Weights of a small encoder-decoder audio transcriber: muon at rate 0.023.
Rows from block 2 of the audio encoder of a small encoder-decoder audio transcriber, named by matrix and row number. Rows with one number belong to one neuron. Each number is 128 + 32 x the weight over its row's rms, rounded and kept within 0 to 255. All counts start at 0.
After each neuron's rows are labels from the 100 clips, of 14976, where the neuron reaches its largest size: "responds to" is what is common among them. Only what is clearly more common there than usual is listed. The data: read English sentences (LibriTTS-R).
# gate: MLP gate (encoder.blocks.2.mlp.gate.weight, 336x128), inputs 0-127
# fc1: MLP up (encoder.blocks.2.mlp.fc1.weight, 336x128), inputs 0-127
# fc2: MLP down (encoder.blocks.2.mlp.fc2.weight, 128x336, transposed), outputs 0-127

gate.215 [159 153 104  85 168 158 122 118 152  74  74 128 134 146 153  77 157 137 118 146 135  78 129 106 116  81 129 159 122  83 113 172  89 162 145  49 188 129  87  97 155  99 123 137 140  97 180 153 119 160  68 109 178 187 136 144 221  95  90  89 104 153 138  66 139 110 152 142 105 162 106  87 135 127 102 106 125 182 102 161 146 135  87 146 127 117 121 167 151 168 147 136 150 107 138  88 133 168 173 169 116  80 142 121 170 109 156 110 125 132 100 178 180  95 176 119  95  92 122 114 119  99 170 109 140 147 150  62]
fc1.215 [159 121 111 131 184 144  69 112 167 113 101  80 128 169 125  82 132 145 104 122 171  93 106 100 124  95 114 118 153 186 165  99 119 173 158 120 134 115  96 205 144 152 116 135  98 127 111  94 122 135 203  77 150 149 141 124 136 147 115 155 135 137 105 152 100 123 178  86  97  96 169  64 122 116 146 116 103  93 208 188 135 136 116 129 136 105  59  91 108 132 137 142  97 158  95 183 136 128  93 137 156 120 165 141 112 173 112  62 142 155  67  65 156 126 108 101 152  56 104 124 152 158 172 117 196 135 160 138]
fc2.215 [152 137 185 165  96 136 109 155  60 127  85 146 101 125 155 151 142 132 125 134 121 110 112 153 122 154 135 207 110 122 141 126 183  78 131 156 132  97 112 122 146 121 131 126 160 217 109 137 130 132 135 138 148  77   9 106 144  86 120 142 186 133 152  94 130  98 158  95 182  85 102 162 156  84 179  97 141 156 140 125 156  86 175 109 115 157 152 111 170 174 121 116 121  47 117 102 113 139 108 129 103 116  57 122 121 148 117 112 170  81 129 118 113 110 106 141  72 174 169 155 160 106  77 118 110 103 145 174]
responds to: voice: female

gate.174 [ 66 144 131 144 121 132  94 101 128 117 134 176  81 149 210 168 148 178  97  75 123 155  82 107 177 152 148 187 159 132 187 100 134 145 123 139 123 120  94 143 171 124 106 172 135 158 118 116  95  94 116 181 142  80 134  83 111 162  96 139 121 140 157 117 101 103 121 142 115 192 117 168  69 158 142 156 106 108 117 139  90 120 157 167 121 219 102 166  84 125 145 170  70 150 153  66 142  92 112 161  83 144 145  82 112 122  68 157 116 130 113 133  98 175  71  96 118 107 137 131  85 133 149 181 100 101 146 135]
fc1.174 [118 158  83 192 146 104 166 193 125  96 118 129 106  80  98 147 109 161 151 187 139 167  84 129 130 149 160 171  95  91 161 105 116 165 104 168 136 162 163 143  97  86 159 113 130 142 129 155 131 153  80 211 149 129 107 149 133  99 104 139  21 154 134 147  86 110 131 137 143 142  73 166 112 127  86 145 120 121  84 147 125 164 125 123 123 166 101 168 146 133  94 127 103 114 118 141  94 125 125 158 133  93 113 117 104 133 115 205  81 126 204 127 104 125  87 138 100 104 212 128 104  88 113  84 165 106 140  64]
fc2.174 [150 111 105  73 171  98 103 145  66 167  79 122 113 119  77 153 101 103 191 158 128 107 161 138 129 132 153  86 113 109 117 116 104  98 154 126 161  90 176 149 118 119 221 134  96  95 140 167  64 106  93 180 197 121 109 141 136 166 166  98 124 125 138 104  70 158 155  69 154 121 132 153 115 127 131 159 107 133 158 125 179  74 124 114 160  81 111  68 190 115 118 131 145 173 125 166 126 139 125  98 118 150 120 132 139 116 144  90  85  76  90 121  99 151 175 116 174 120 110 142 156 152 182  89 116 199 115 172]
responds to: voice: male

gate.281 [165 105 111 127 141 102 188 104 119 148  26 123 214 117 115 136 154 144 136 125  98 124  56 162 191  88 152 128 134 167 116 116 188  67 113 105 118 142 122 131 125 120 176 128 136 141 117 130 140 126  85 105 121 130  99 130 147  66 101  50 165 159 151 102 152 128 172 139 117 161 141 111 221 120  64 152 139 155 121 221  90 115 121 123 164  90 150  93 165 134 140  92 135 144 172 126 117 101 144 131 167 135 133  74 110 125 107  98 143 142 113 121 157  82  89 147  62 144 141 139 155 116 118 133 104 153 101 151]
fc1.281 [139 135 106 204  88 153 157 158 123 187  93 114 126 160 172 117 132 144 145 182  90  63 106 112 152 132 137 162 146 114  88 156 154  97 138 196  95 159 148 141 173 169 123 103 121 143 164 126  76 115  92 110 123  82  93 107  50 128 135 125 130 115 141  77 156  82  83  69 121  71 102 174 120 112 149 124 167 220 128 105 124 178 152  91 162 147 185  89 150  98 138 102 169 108 160  87 134 111  98 125 109 116 155 139 129 139 111 141 130 121 130 176  82 141 145 141 173 167 161 142 130  89 108  71 150 117  97  75]
fc2.281 [103 109 187 109 137 120 132 110 179  84 111 162 156 101 114 148 156  92 110 106 105 182  91 186 136 110 120 120 113 182  98 107 134  90 176 167  89 115 123  61 133 131  92  49 187  98 106 194 179 168 161 143  88 126 131 164 103 137 117 111 139 138 149  75 147  92 122 160 140 180 140  84 138 147 129  81 130 160 128 144  91 127 194  84 170  93 113 174 129 134 100  97 150 112 125 111 146 179 115 139 123 154 106 122 151  89  44 108 114 126 141 131 144  90  73 188 127 112 161  87 107 145 160 154 100 119 168 175]
responds to: voice: male

gate.182 [142 119 154  92 155 121  89  91  97 128 132  97  99 164 152 119 139 183 136 144 148 164 154 112 126 140 151 129 100 113 118  98 130 134 117 163 160 129 118  74 157  75 178  77 154 107 166 103  59  95  63 144  93 161 136 145 124 187 100 118 151  54 116 124 123 140  80  99 163 120  76 142 176 122  95 114 134 165 139 172 106 188  99 107 192  44 105 181 151  99 123 133 123 154 152 143  43 169 179 126 177 168 138  96 145 143 148 153 138 117  85  77 129 146 123 138 130 162  78 169 130 135 169  83 110 128 137 104]
fc1.182 [ 58  92 122 122 132 136 123 143 167  99 156  94 154  60 121 106  67 122 107 186  85  95 141 161  88 146  97 153 129 168  90 163 130 108 125 143  55 138 110 114 185 164 109 156  75 104  98 133 190  62 121 142 164 168 151 136  99 134 191 128 130 146 131 113  71 162  99 151 104 159 159 126  75 128 118 167 103 184  81 136 101  81 104 158 145 131 216  71 149 129 107 145 147 124 119 157 109 145 129 126  88 151  91 173  82 131 128 148 114 108 150 212 128 110 134 109 127 164 152 111 180 155 129 127 154 133 136 138]
fc2.182 [101 138 100  76 155 110 132  79 160  80 118 135 140 147  98 113 133 136 142  75 193 102 141 112 129  86 212  93 128 151 142 126 152 119 139 128 158 120 152  86 140 121 115  67 124 147 198 136 132 131 172  89 108 175 117 141 188 116  79  94 145 135 107 135 123 111 177 124 149 120 129  95 144 108  99 107 123 152 121 125 199 124 159 149 153  35 127 163 129 144 133 115 169  91 135 152 110 153 144 230 134 119 163 139 135 139 167 115 131  95  89  68 153 129 139 113 146 122 105 179  40 150 113 115 106 102 127  40]
responds to: voice: female

gate.229 [125 113 114 104 146  77 114 128 140 150 134 136 134 184 165  47 154 177  98  95 136 126 191 161  65  81 148 114 127 154 176  74 107  87 136 108 127 146 101  87  97 170 114 146 145 145 205 142 150 148 137 119  84 119 106 105 151  76 147  88 154 120 159 136  72 151 138 121 202 187 106 106 141  81 141  80 112 139 148  93 108 157 136 138 112 129 115 146 198 157 131 157  84 153 128 124  85 139 170 124 112 110 148 117 132 137  79 111 129 144  82  94  88  85 119 154 155 176 171 133 123  62 210 105 129 113 158 157]
fc1.229 [ 98 118 189 125 101  96 101 158  48 147 121 158 121 128 166 123  92 135 145 158 153 125 119 163  94 158  87 141 149 111 131 225 116 109 111 102 133 109 208 151 104 148 112  87 128 180 123 100 182 114 158  50 140 103 153 186 137 133 115 149  90 120  87 101 143 175 118 148  70 107 138 161 121 123 124 147 153  84  96 122 104 107  82 169 103 108 177  99 178 114 157 133 116 122 111 123 192  76 153  62 164 116 122 153 152 138 153  89 130 108 118 163 190 129  88 116 133  71 139 129 121 146 192 108 119 125  82 159]
fc2.229 [ 95 157 157  71 120 113 154 192 165 142  72 150 122 129 118 119 146 114  84 133 148 112 138 194 133 104 118 111 157 145 121 146  81 110 141 164 171  96  84 123 107  65  86 141 128 192 199 164 149 132  93  99 179 149  97 122 175 161 137 126  63 188  97 180  72 143 147 174  75 183 116 132 100 103 178  61 135 128 112 144 138 111  83  73 128 132 119 140 177 136 112 111 123 133 144  98 152 128  87 127 144  49 145 150 135 169 138 121 118 116 132 135 126 114 141 108 113 132 130 107 159 146 153 142 144 102 150  27]
responds to: voice: female

gate.197 [150  84 115 140  64 111 175 133 160 158 167  91 150 130 108 141 163 131 132 189  83 114 127 123 121 124 137 147 149 123 112 149  54 151 144 145 110 122 107 129 120 139 143 159 113  82 172 172 151  96  57 142  80  98 141 119  99 102 180 198 156 130 138 103 131 116 105 146 122 119 158 134 103  95 205 144 117 123 127 118 115 155 131 120 159  66 128  68 179 159 147 141 108 130 162 105 154 107 121 113 130 155  95  56 135 122  82 183 201 123 167 108 149  94 157 145  90 170  85  92  70 151 137  87 213  83 121 100]
fc1.197 [151 125 144  58  95 115  96 136  94 108 123 177 125 149 139 109 114 152 123 112 176  94 176 102 135 183 114 128 103  93 125 112 168 164 114 125  79 140  77 158 140 130 162 134 141 133  89 133 158 181 129 142 127 136 156 156 166 167  84 120  71  86  61 112 161 114  98 183 102 140 112  75 132 191 117 133 153 104 164 102 142 129 150 160  92 144 109 125 117 129 113 126 158 148  61 118 154  52 128 137 110 141 129 199 159 158 110 107 125 183  50  76 150 174 150 103 136 165 122  44 131 130 162 186  85  99 129 150]
fc2.197 [ 98  86  93 159  85 182 117 127 132 137 135 136 112 169 123 173  65  76 124 140  64 145  17 198 110 151 116 132  93 124 125 139 144 133 118 128 113 101 166 169  98 114 163  83 156 138 124 188 114 164 127 128 133 128 146 157 156 134 166 152 168 161  87  90 127 177  78 101 100 212 138 110 127 159  85 194 131 134 114 153 156 105 144 138 125 108 136 170  89 138  88 193 120 104 136  85 134  94 175 146 106 109 139 126 100 105 147 151 140 150 149 129 102  89 188 158 110 106  51 126 136 113  74 127 123 134  98 141]
responds to: voice: male

gate.152 [134 119 119  91  91  87 143 129 137  79 156 165 126 137 139 116 156 137 116 225 156 147 138 136  96  92  67  96 156 137 119 120 123 189 130 122 142 120  95 108  98 135 166  82 149 141 116  85 101  98  85 126 180 173 137 111 183  94 159 161 131 136 124 165 154 154 120 127 128 114 144 104 124 160 217 106 123 125 119 191 149 129 130 148 153  63  47 153 135 111 164 164  84 137  91 163 146 122 122 164 113  55 122 112 134 152 131 166 129 145 124 182 143  94 137  51  73 155 116  87  55 181  90 132 103 128 148 126]
fc1.152 [193 112 127  79 148  79 118 106 156 148 163 125 132 108 104  91 115 177 136 141  93  86  98  63 128 136 171 117 164 137  79 149 174 127 171 149 123 112 133  78 198 154 109 123  73  96 139 122 119 105  86 115 165 132 107 146 123  87 120 120 103 107 130 148 160 148 128  99  66  99 137 109 109 138 124 182 132 150 117  94 101 170 134  93 149  82 185  75 154 166 142 132 189 144 114 101  93 167  80 148 155  95 127 112 147 151 169 170 149 115 127  88 150 158 165 152 188 115 180 151 136 143 121  75 209  46 112 120]
fc2.152 [120 167 135 124 112 121 127 139 133 163 169 173 165 125 111 180 151 123 141 113 140 187 102 136 115 168 152 154 155  56 148 151 130 103 172  92 197 128 139 127 109  98 172 132  80 189 104 203 143 168  35 127 118 120  60 139 112 164 112 127  96 171 134  98 136  69 107 121  82 137  89 143 114 164 101 131 163 126 105 136 122 170 157 119 143 131  73 109  75 145 149 145 110  88 124 151 145 152  63  89 135 129 109  72 173 105  94 159 154 135  69 130 109 132 127 126 101  92 140  39 130 147 149 111 111 170 163 106]
responds to: voice: male

gate.283 [114 131 144 119 144 137 137 121 130 134  91 149 127 109 139 179 127 120  82  83 166 189 137 145 103  98 148 157 144 121  73 110 143 110 105 174 147  78  97 166 111  93 132  96 111 106 133 159  86 145 161 117 122  97 147 113 153 105 111 201 157 134 116 192 105 135 130 137 186 142 145 158 150 157 163 124 143 187  51 114 111 129 114 153 132  91 203 122  80 141 130 109  81 147 143 123  43 152 134 137  97 130 101 159  50 130 195 141  83 140 143 125 171  92  75 170 169 121 125 172 120 117 168 103  35 123 105  97]
fc1.283 [149 129 148 113 127 139  99  64 110 157 120 124 121  62  99 108 106 112 102 185 133 120 131 117  86 185 137  88 130 143 146  89 133 114 151 101 116  91 143 139 164 149 104 153 145 129  83  75 129 116  54 134  99 120 156 158 101 117 168 103 158  97  99 135 182 150  77 165 103 102  71 168  81 165 139 121 114 159  84  96 111 139 172 125 159 235 175 107 194  78  75 135 159 114 115 184 197 161 133 141 165 144 135 116 158 152 137 150 124 131 123 116 196 150 118  89 108 130 174  96 145 154 146  88 113 110 162 101]
fc2.283 [ 63 111 129 136 119 173 109 155 139  96 131 140 148 125 125 104 157 155 168 143 104 116 251 108 121  81 114 179  74 143 118 214 129 116 162 129 142 135 131  86 159 142 180 166 148 148 100 118  74 170 147 162 165 156 176 123 143 115 130 108 102  72  82  55 152 104 115 146  77  91 199 135 147 134  91  67 143 133 117 119 124 120  80 159 161 104 125 169  90 133 149 148 155 133 149 143  94 153  91 174 129  93 110  85 150 121 132  89 118 104 115 110 133 107 159 135 140 141 128 127  38 134 128 129 166 142  89 101]
responds to: voice: female

gate.81 [154 136 160 155 144 151 129 168 129 206 156 183 186 143  93 135 106 132  77 110 122 139  48 144 155 105 148 117 150  82 143 100 142 106  78 121 129  73 162 125 132 116  97  90 130 114 122 120 132 175 144 126 103  96 157 152  45 132 135 110 108 208 135 130 123 167  84 141 133 109 177  77 169 111 137 128 123 122 108  84  89 140 142  98 127 131 183  90 167 156 153 152  92 146 136  93 111  96 142 128 132  77 126 205 176  68  66 194 135 120 158 151 148 140 102  80 119 153 146 107 130 155 172 110  87 118  68 128]
fc1.81 [181 127 183 116 121 108  71 137 125 176 122 149 170 103  75 105 129 144 109 124 125 170 112 156 118 122 144 214 198 131 175 125 158 102 130 155 138  95  86 122 139 119 111  79 114  96  89 110 119 108 125 101 154 138 123 101 119  94 106 156 126 153 102 157 129 175  80 182 124 137 161 113 147 173 133  70 141 122  84  78  76 100 170 118 143 157 114 114 192 125  76 128  97 111 114 104 139 121 159 125  96  77  73 153 181 115 119 178 111 168  52 130 160 112 142  63 159 161 134 128 160 184 201 126  92 123 108 139]
fc2.81 [103 133 184 179  92 120 160 125 136  94 140 104 176 175 111 195 150 100 130 118 141  85 155 143 134  93 104 101 124 156 117 124 112 165 111 210 141 155 164 109 100 151 115  93  90 108 104 112 156  53 116 138 162 142 117 153 141 186 125 128 151 130 131 119 106  85  95 104 155  63 111 162 149 134 115 178 187  98 106 135 156 109 141  78 113 111 193 128 138 112 170 158  98 112 173 159 117 104 123 130 112  73 185 129  43 199  93 130 134  97 147  88 126 150 146 119 106 160 198  90 148 111 105  83 132  96 132  77]
responds to: voice: male; the word "you"

gate.19 [148  87 122  97 122 189 149 133 194 129 133  36 167  98 137 158  84  61 164 161 139 156  79  50  89 120  86 152 138  89  79 110 135 112 193 168 156 153 137 113  49 149 119 121 169 142 139  84  86 198 154 174 149 162  96 120 128 128 120 129 175 105 107 138 165 134 142 134 139  84 130 120 133 125 101 146  56 131 130 137 153 175 148 145 171 159 102 107 132 157 139  91 117 128 128  92  94 122 176 110 136 106 175 160 139 169 120 122 106 127 159 151 153 128 154 108  87  79 139  92 107 117  87  92 145 168  90 123]
fc1.19 [100 108 153 116 100 118 103 138  92 104 169  97 151  74 167 125 164  76 186  92 135 124 142 184 142 152  78 160 198 139 143 180 118 142 104 160 134 142 139  99 151  89  72  94 151 119 185 159 154 103 135 154 137 156  86 146  88 112 185 197 124 131 146  76 201 111  86 124 111 160 102 125  98  78  89  72 173 157  89 141 138 162 160 120  86  89  88 166 105 126 134 152 112 131 144 134 185 156 160 146 150 113 119 150 102 137 113 116 124 135 118 118 102 154 127  99 128 101  99 183 171 143 138 153 120  31 101  92]
fc2.19 [114 123 158  99 150 100 132 153 147  94 111  77 121 154  78 106 107 166 148  79 114 158 156 123 125  62 170 137 126 125  97 173 105  87 162  91 117 128 134 145  95 181 103 143 165 110 156 114  67  76 165 130 110 195 114 154 120 137 113 172 133 104 129 163 143 133 130  55 125 128 154 191 142 171 141 118 181 163  86 149 160 122  86 155  89 111  86 122 118  98 155 106 115 122 156 122 160  80 161  97 127  74 123 181 159  82 153 164 192 184 157 156 155 168  76 137  81 138  69 115 152  73 105 171  87 112 137 132]
responds to: voice: male

gate.175 [142  92 122 128 183 146 132 110 126 127 132 140  65 153 113 149 129  85 176 134 147  99 124  86 177 155  91 167 140 129  89 123 122 119 158  93 152 134  46 111 190  61 187 107 173  88 149 164 177  78 108 172 149 127 149 118  53  92 141 146 139 148 149 124 126  77 126 126 130 123 194 150  76 122 170 131 177 113 139 138 104 126 112 115 125 158 111 191 157  87 113 162  46 176 136 156 180  45 142 105 125 136 116  96 100  57 133 144 149 137 140 145 102 165 168 107 126 132 166 146 100 121 139 137 126 105 112 104]
fc1.175 [144 119  81  76 141  85 111 171 139  80 112 121 155 167  29 107  87 177  82 160 101 134 119 109  94 116 131 153  99 133 139 125 116 111 142  98 156 190 170 136  88 146 115 135  76  87 126 133  94 138 179 121 108 142 119 169 175 135 137 136 137 132 121 122 118 189  86 102  83 179  90 170 109 105  81 136  86 135  84 120 106 171 116 115 152  90 161 103 145 154 144 116 162 146  81 104 101 144 125 105 146 186 197 137 152 226 105 141 131  96 195 136 169 111  83 151 120 163 164 140 107 145 125 154 127 124 176  96]
fc2.175 [ 89 119 127 124 178  61 138  95 153 132 144 114  70 155  84 126 164 165  70  62 183 111 122 150 132 172 168 130 124  99  98 114 140  85 160 131 146 147 158 159 170 125 139 116 178  85 185  93 124  86 126  92 113 109 124 179 161 160 128 117 119 195 149 117 100 160 155  93 171 162 160 157  93 130 154 152 108 126 108 120  96  58  83 106  69 122 132 159 138 173 129 195 130 184 102 141 160 116 133 107 123 136 119 103  83 120 146 123 122  93  94 149 177 115  66 191 125 106 105  97  83  94 144 149 169 104 159 164]
responds to: voice: male; the word "you"

gate.132 [177 106 141 118 176 206 134 141 175 161 105  65 134 135 172 157  77  67 115  99 135 167 124 128 170  95 117 182 123  67 124 109 105 120  93  47 174  73 132 130 113 182  96 130 146 138 109  91 148 143 125 103 106 176 133 123 128 185 129 107  64 130 139 169 127 109 107  94 110 157 136  95  88 192 111 181 131  74 158 134 139 163 154 190  89 172 221 109 111 145 121 109  68 120 153 143 124 142 150 147 148 110 104 127 158  78 134 136 147 147 123 113 153 119 143 114 106  66 129  98 131 155 135 117 132 102 137 107]
fc1.132 [135 112 107 142 149 165 142 139 123 102 126 150 133  83 117 135  89 111  86 117 100 168 113 205 195 124 151 143 101  84 108 136 166  92 125  80 178 104 101 122 145 178  79 165 148 121 106  78 136 102 112 148 135 137  76 152 189 107 122  93  85 136 181 119 190  76 117 133  78 148 116 108 108 149 157 139 167 142 122 197 151 123 143 112  72 188 180 113 142 130 115  72  68 123 130 170  53  94 194 119 173 116 121 110 147 144 135 148 136 123 111 106 105  97 157 157 132 177 138  91  70 128 178  97 154 147 101 152]
fc2.132 [ 89 134 158 138  97 119 141  70 144 172  63 151 115 191 172  87  75 126 152 175  92  76 177 153 103 134 127 143 145 163 107 161 154 155 149 173 165 108 119 116  85  91 152 174  87 113 147 122 120 144 142 105  97 169 106 135 127 116 172 147 131 160 132 115  84 184 118 147 139 160 129 127 160 105 134 124  94 120  98 149 148 125 139 108  80 148 157 177 102 147 147 114 145  49 138 116 147 153 171 155 143  51 124 122 177  74 161 106  58 141 172 118 143 140 107 107 151  59 113 123 136  41 141 121 135 142 129  52]
responds to: voice: male