A small encoder-decoder audio transcriber, trained from scratch: decoder width 192.
Rows from block 2 of the audio encoder of a small encoder-decoder audio transcriber, named by matrix and row number. Rows with one number belong to one neuron. Each number is 128 + 32 x the weight over its row's rms, rounded and kept within 0 to 255. All counts start at 0. Numbers have three digits each. After the name is the row's rms in percent of the matrix's.
After each neuron's rows are labels from the 100 clips, of 14976, where the neuron reaches its largest size: "top examples" is what is common among them. Only what is clearly more common there than usual is listed. The data: read English sentences (LibriTTS-R). In brackets: how many of the 100, against the usual share in percent.
# gate: MLP gate (encoder.blocks.2.mlp.gate.weight, 336x128), inputs 0-127
# fc1: MLP up (encoder.blocks.2.mlp.fc1.weight, 336x128), inputs 0-127
# fc2: MLP down (encoder.blocks.2.mlp.fc2.weight, 128x336, transposed), outputs 0-127

gate.44 107:153108108137165126114106131135128141108138120110111152085145203178123107181092128130117177084081123139121127073087134122100183140121115110141124113162091133094090182219104113105155128062179167133117121190141133129156172124095140097177152138105082123132129084182165172122093087159057104122173162088109132155090142127191092153077162108183082130125123148101172127156127151101130063076132
fc1.44 099:158106116126177110087139134145117141173118067124138088138138134106168117102110096087186127073126165154149166150120181092087144125120116110131106174148150054087115143139105165167118134154136118096128123140176123066095140150065122147113103152120167142141153155195198062143132149116090122169181093127157115168095149132086155085101178102127138110063194121145113071189098170112081081103100
fc2.44 110:148171109187148139138157067121113158135112141057091158164153165160142161148128152092056094114157163136109110121116146142146173116139183170150151151122058136153117090114097086174069099121128147078087120133104081130178135103123124137179110117151137152133123165150154109119149093133211143156092138100051103174090150104080099184150060121069144135128132141154151150041143107125121100147110
top examples: voice: female (79 vs 52.4)

gate.177 107:084146142144125129122133118050101144118177111120123127144131163103172108143125149081152139138091161160145118106129107103115156102177111204086109151137151153160099099109153086151060117143136183174150092079150157038135170143117113149064101048109112174097144149088067125149136135173123150106162132062113138123139134178150137180137113089049137135131139153141138174143080094171177086157129
fc1.177 104:157130099140073143143162151138144140155120100129154093104146151098102055145141179209117162071153109094191125118090139096088168123079122097206187199107068124163085153160104138112149125141098123158101133120206167110096171146128072080124145098138103172121153089147100064093103168156123150149125117135129094081103151125136095135128104159119104111127141131130130160159056093090172156149129
fc2.177 103:121158132158111122093102144122141083144138219109138189110083200103150129145112105114102120138134115091122135119156123118100145146122142206066099158145133049103152129091176135109079125118160121097186139112122113116136142118123188128197110151102125144159122083112190161092126171112116155161184144095144142081122097127087206106117125089069100163138087133084089098161180147066129118177136
top examples: voice: female (86 vs 52.4)

gate.193 100:096184119090197157158144187071069094141135063187149174156108165129117096139144110131143147153110111131175134169070147143149089164151135130136097135143088124088120159150077137085211152145160126071098167100088131123096145080064201130130160116137144119146093112127119110178120099119130150170099094127137079085123149119071165112138138105109115109100084101165172108094156101173142120177097
fc1.193 098:070170151138116139097137103095150138176079154126099099175105140134143123079074119110143145115156177093078190147145189056132168134118076107191121121129169126111132134110101119124096121109108129119214079139127138161131121194072129145158097166165129075137148069127110125170179119123064170104129085129121119123119145163141146168153169135076094165107134082164140135064115123093138136066174
fc2.193 105:169130133150132119160095123184137128115112149131123142107065088144117135120119132094095093092173169147190104128147088155118139113155105181106149150120143186140128162123093197128121143180089156089115089109115140132181147114139152131062206081124100139133128145149149200078145104086171072132127159101062175158077155051115094149058140126094093122155097181114109174103112151150100153105095
top examples: voice: female (80 vs 52.4)

gate.267 110:201091127123141092083166063146139106159096174122121121117131185152120123133078169113135127153131155121153147147085163111153158138159116122150144128057115134099150124106183094115139140123123161114113142116107114154163115196138097128130100158140105034133129168139119141158157095147097123098160132102159180150130159168099165155169157082067114106128122125074105065149075028162073122194082
fc1.267 113:161088196144169082133149059075114114131107154100095130132140152175090160095101149094116086146094182105167105132080151074159141129176133097138111141113092200129217155076162140179123132116182136120143074129123104128138150136150097122115142115093145097118178105093147132114166113059147077172128138122142119133158139140081145132157111084180106137119167122083120047149167128184102100152164
fc2.267 106:118151127168113171101140124077089169141143147124181114146195100115124108080125159140101081103122079116122130154088087161195074095161089119137161121058128133104090121114137138140139132136138178134127135102136165147171059133143159137114145122082163109079107160138092134076066186152146131154106149189115104064137142219122110136092138129042136145156113126171165151168156143129152154096063
top examples: voice: male (77 vs 47.6); the word "of" (56 vs 25)

gate.140 115:145099158136178097104072100150108119145106118102115127118117075133156137146147116140062180088132117129088102158152122077108128163068193133210125143173179113132124130091141149082115104101155125060145123165145120088150109125120116117063092187071211133113143170119128183167154120146092093159115100163124144124126161129132123157165170192169167108106109163147124139164094045155104122108088
fc1.140 104:142139119115133148158140111155129098132107110147149145106169127116150149128061120168115137151101074157183142090170127105119123098129124150049103130135084093112154106121195133082140180148149076202060154133143112155097181099115163094146108151160150142111190162116117114148107073183112153133142104156152138124141153172064076096129138117131046097168134183152096188059079133088083122150132
fc2.140 110:072149118129121104137113138230101129107131162153146114097090163147069157110112091151144089100133146117116130158093172180093157115150043140146125105143094131124178175147120117151132140153137145171135116163123068126084170139123079105159119086095134082112143140113071099156143152126101172170131084108086129131105133133143053155154164176142135137106169142101111237095190139091119070123158
top examples: voice: female (100 vs 52.4)

gate.10 117:123157160183170094127117110125106141129177161164175100161186128081120143110120103084111103154139132119055081152117150151184110054089121087134120178120061186177128102141123103148107128170112093084185167095133123177146079195140113185127158165124086100083115127175108174093135108103107110128153131115095110085094153146078162111149193118110114122138117148080152121095151125131063145137168
fc1.10 113:081171134101155149131125184114094083130112139130136137161154151076074127128119115124126108129107163122080127147089101180087112132114141123107155145092131077169253134094095103102104126124111133103182178119155123167139145154080091151094110149126085092173143164106129106131172057089098121108142189124158158118127120103162102193102173166181193130107173117127068114128150189132085130106103
fc2.10 105:072133117145166169161150116079158164151169112152078091084097112111141161106158132147137183129078166174135119118189176108128131109138117097084087102123149122134146133089128124130164152133044190205106061129178067067131127141079147145114106088115110160105140157116105170141160131093156124140130151094087115065148070111172138156145072085150133121180161152129075168134127089154126139156113
top examples: voice: male (88 vs 47.6); the word "for" (27 vs 9.4)

gate.4 118:157145079113117091131100077120133144151108182075107103088124121149162164146107173102099121194139165112167078123078102148083126083115134166141143142194164113104165179111118144124087060138159111100173142109118118108150149139213136076109170099101171158104140215140159133144110175132191105143123166098094136103088162092107122150096169169129127136124085080141113158113151103171109080124073
fc1.4 123:133089133099146104151101176133211098089130134157142111086009075101172146124124158122153132119147124094152109095112163152098113090111063181128174156169159139177128135141125130128108124152141124117160115117195086157125142112104112117112048113095091164123138198185106104103170121116126176122115173143117134185140141069106173194130088099137112142101128061131119121099120120147184118140155
fc2.4 115:131160085127128147137113095090048099151121092119103093149152106143119130106195153140111142131144120164109148079147132074072124089113134126146102096190164108110181148118168098141076121157096098146140221094126125105146115137133191055193208130136143148105119164119137102133078142151129093154136147077098164083080167180129059119110176130115137135191105154133090134141127133173113161154091
top examples: voice: female (81 vs 52.4)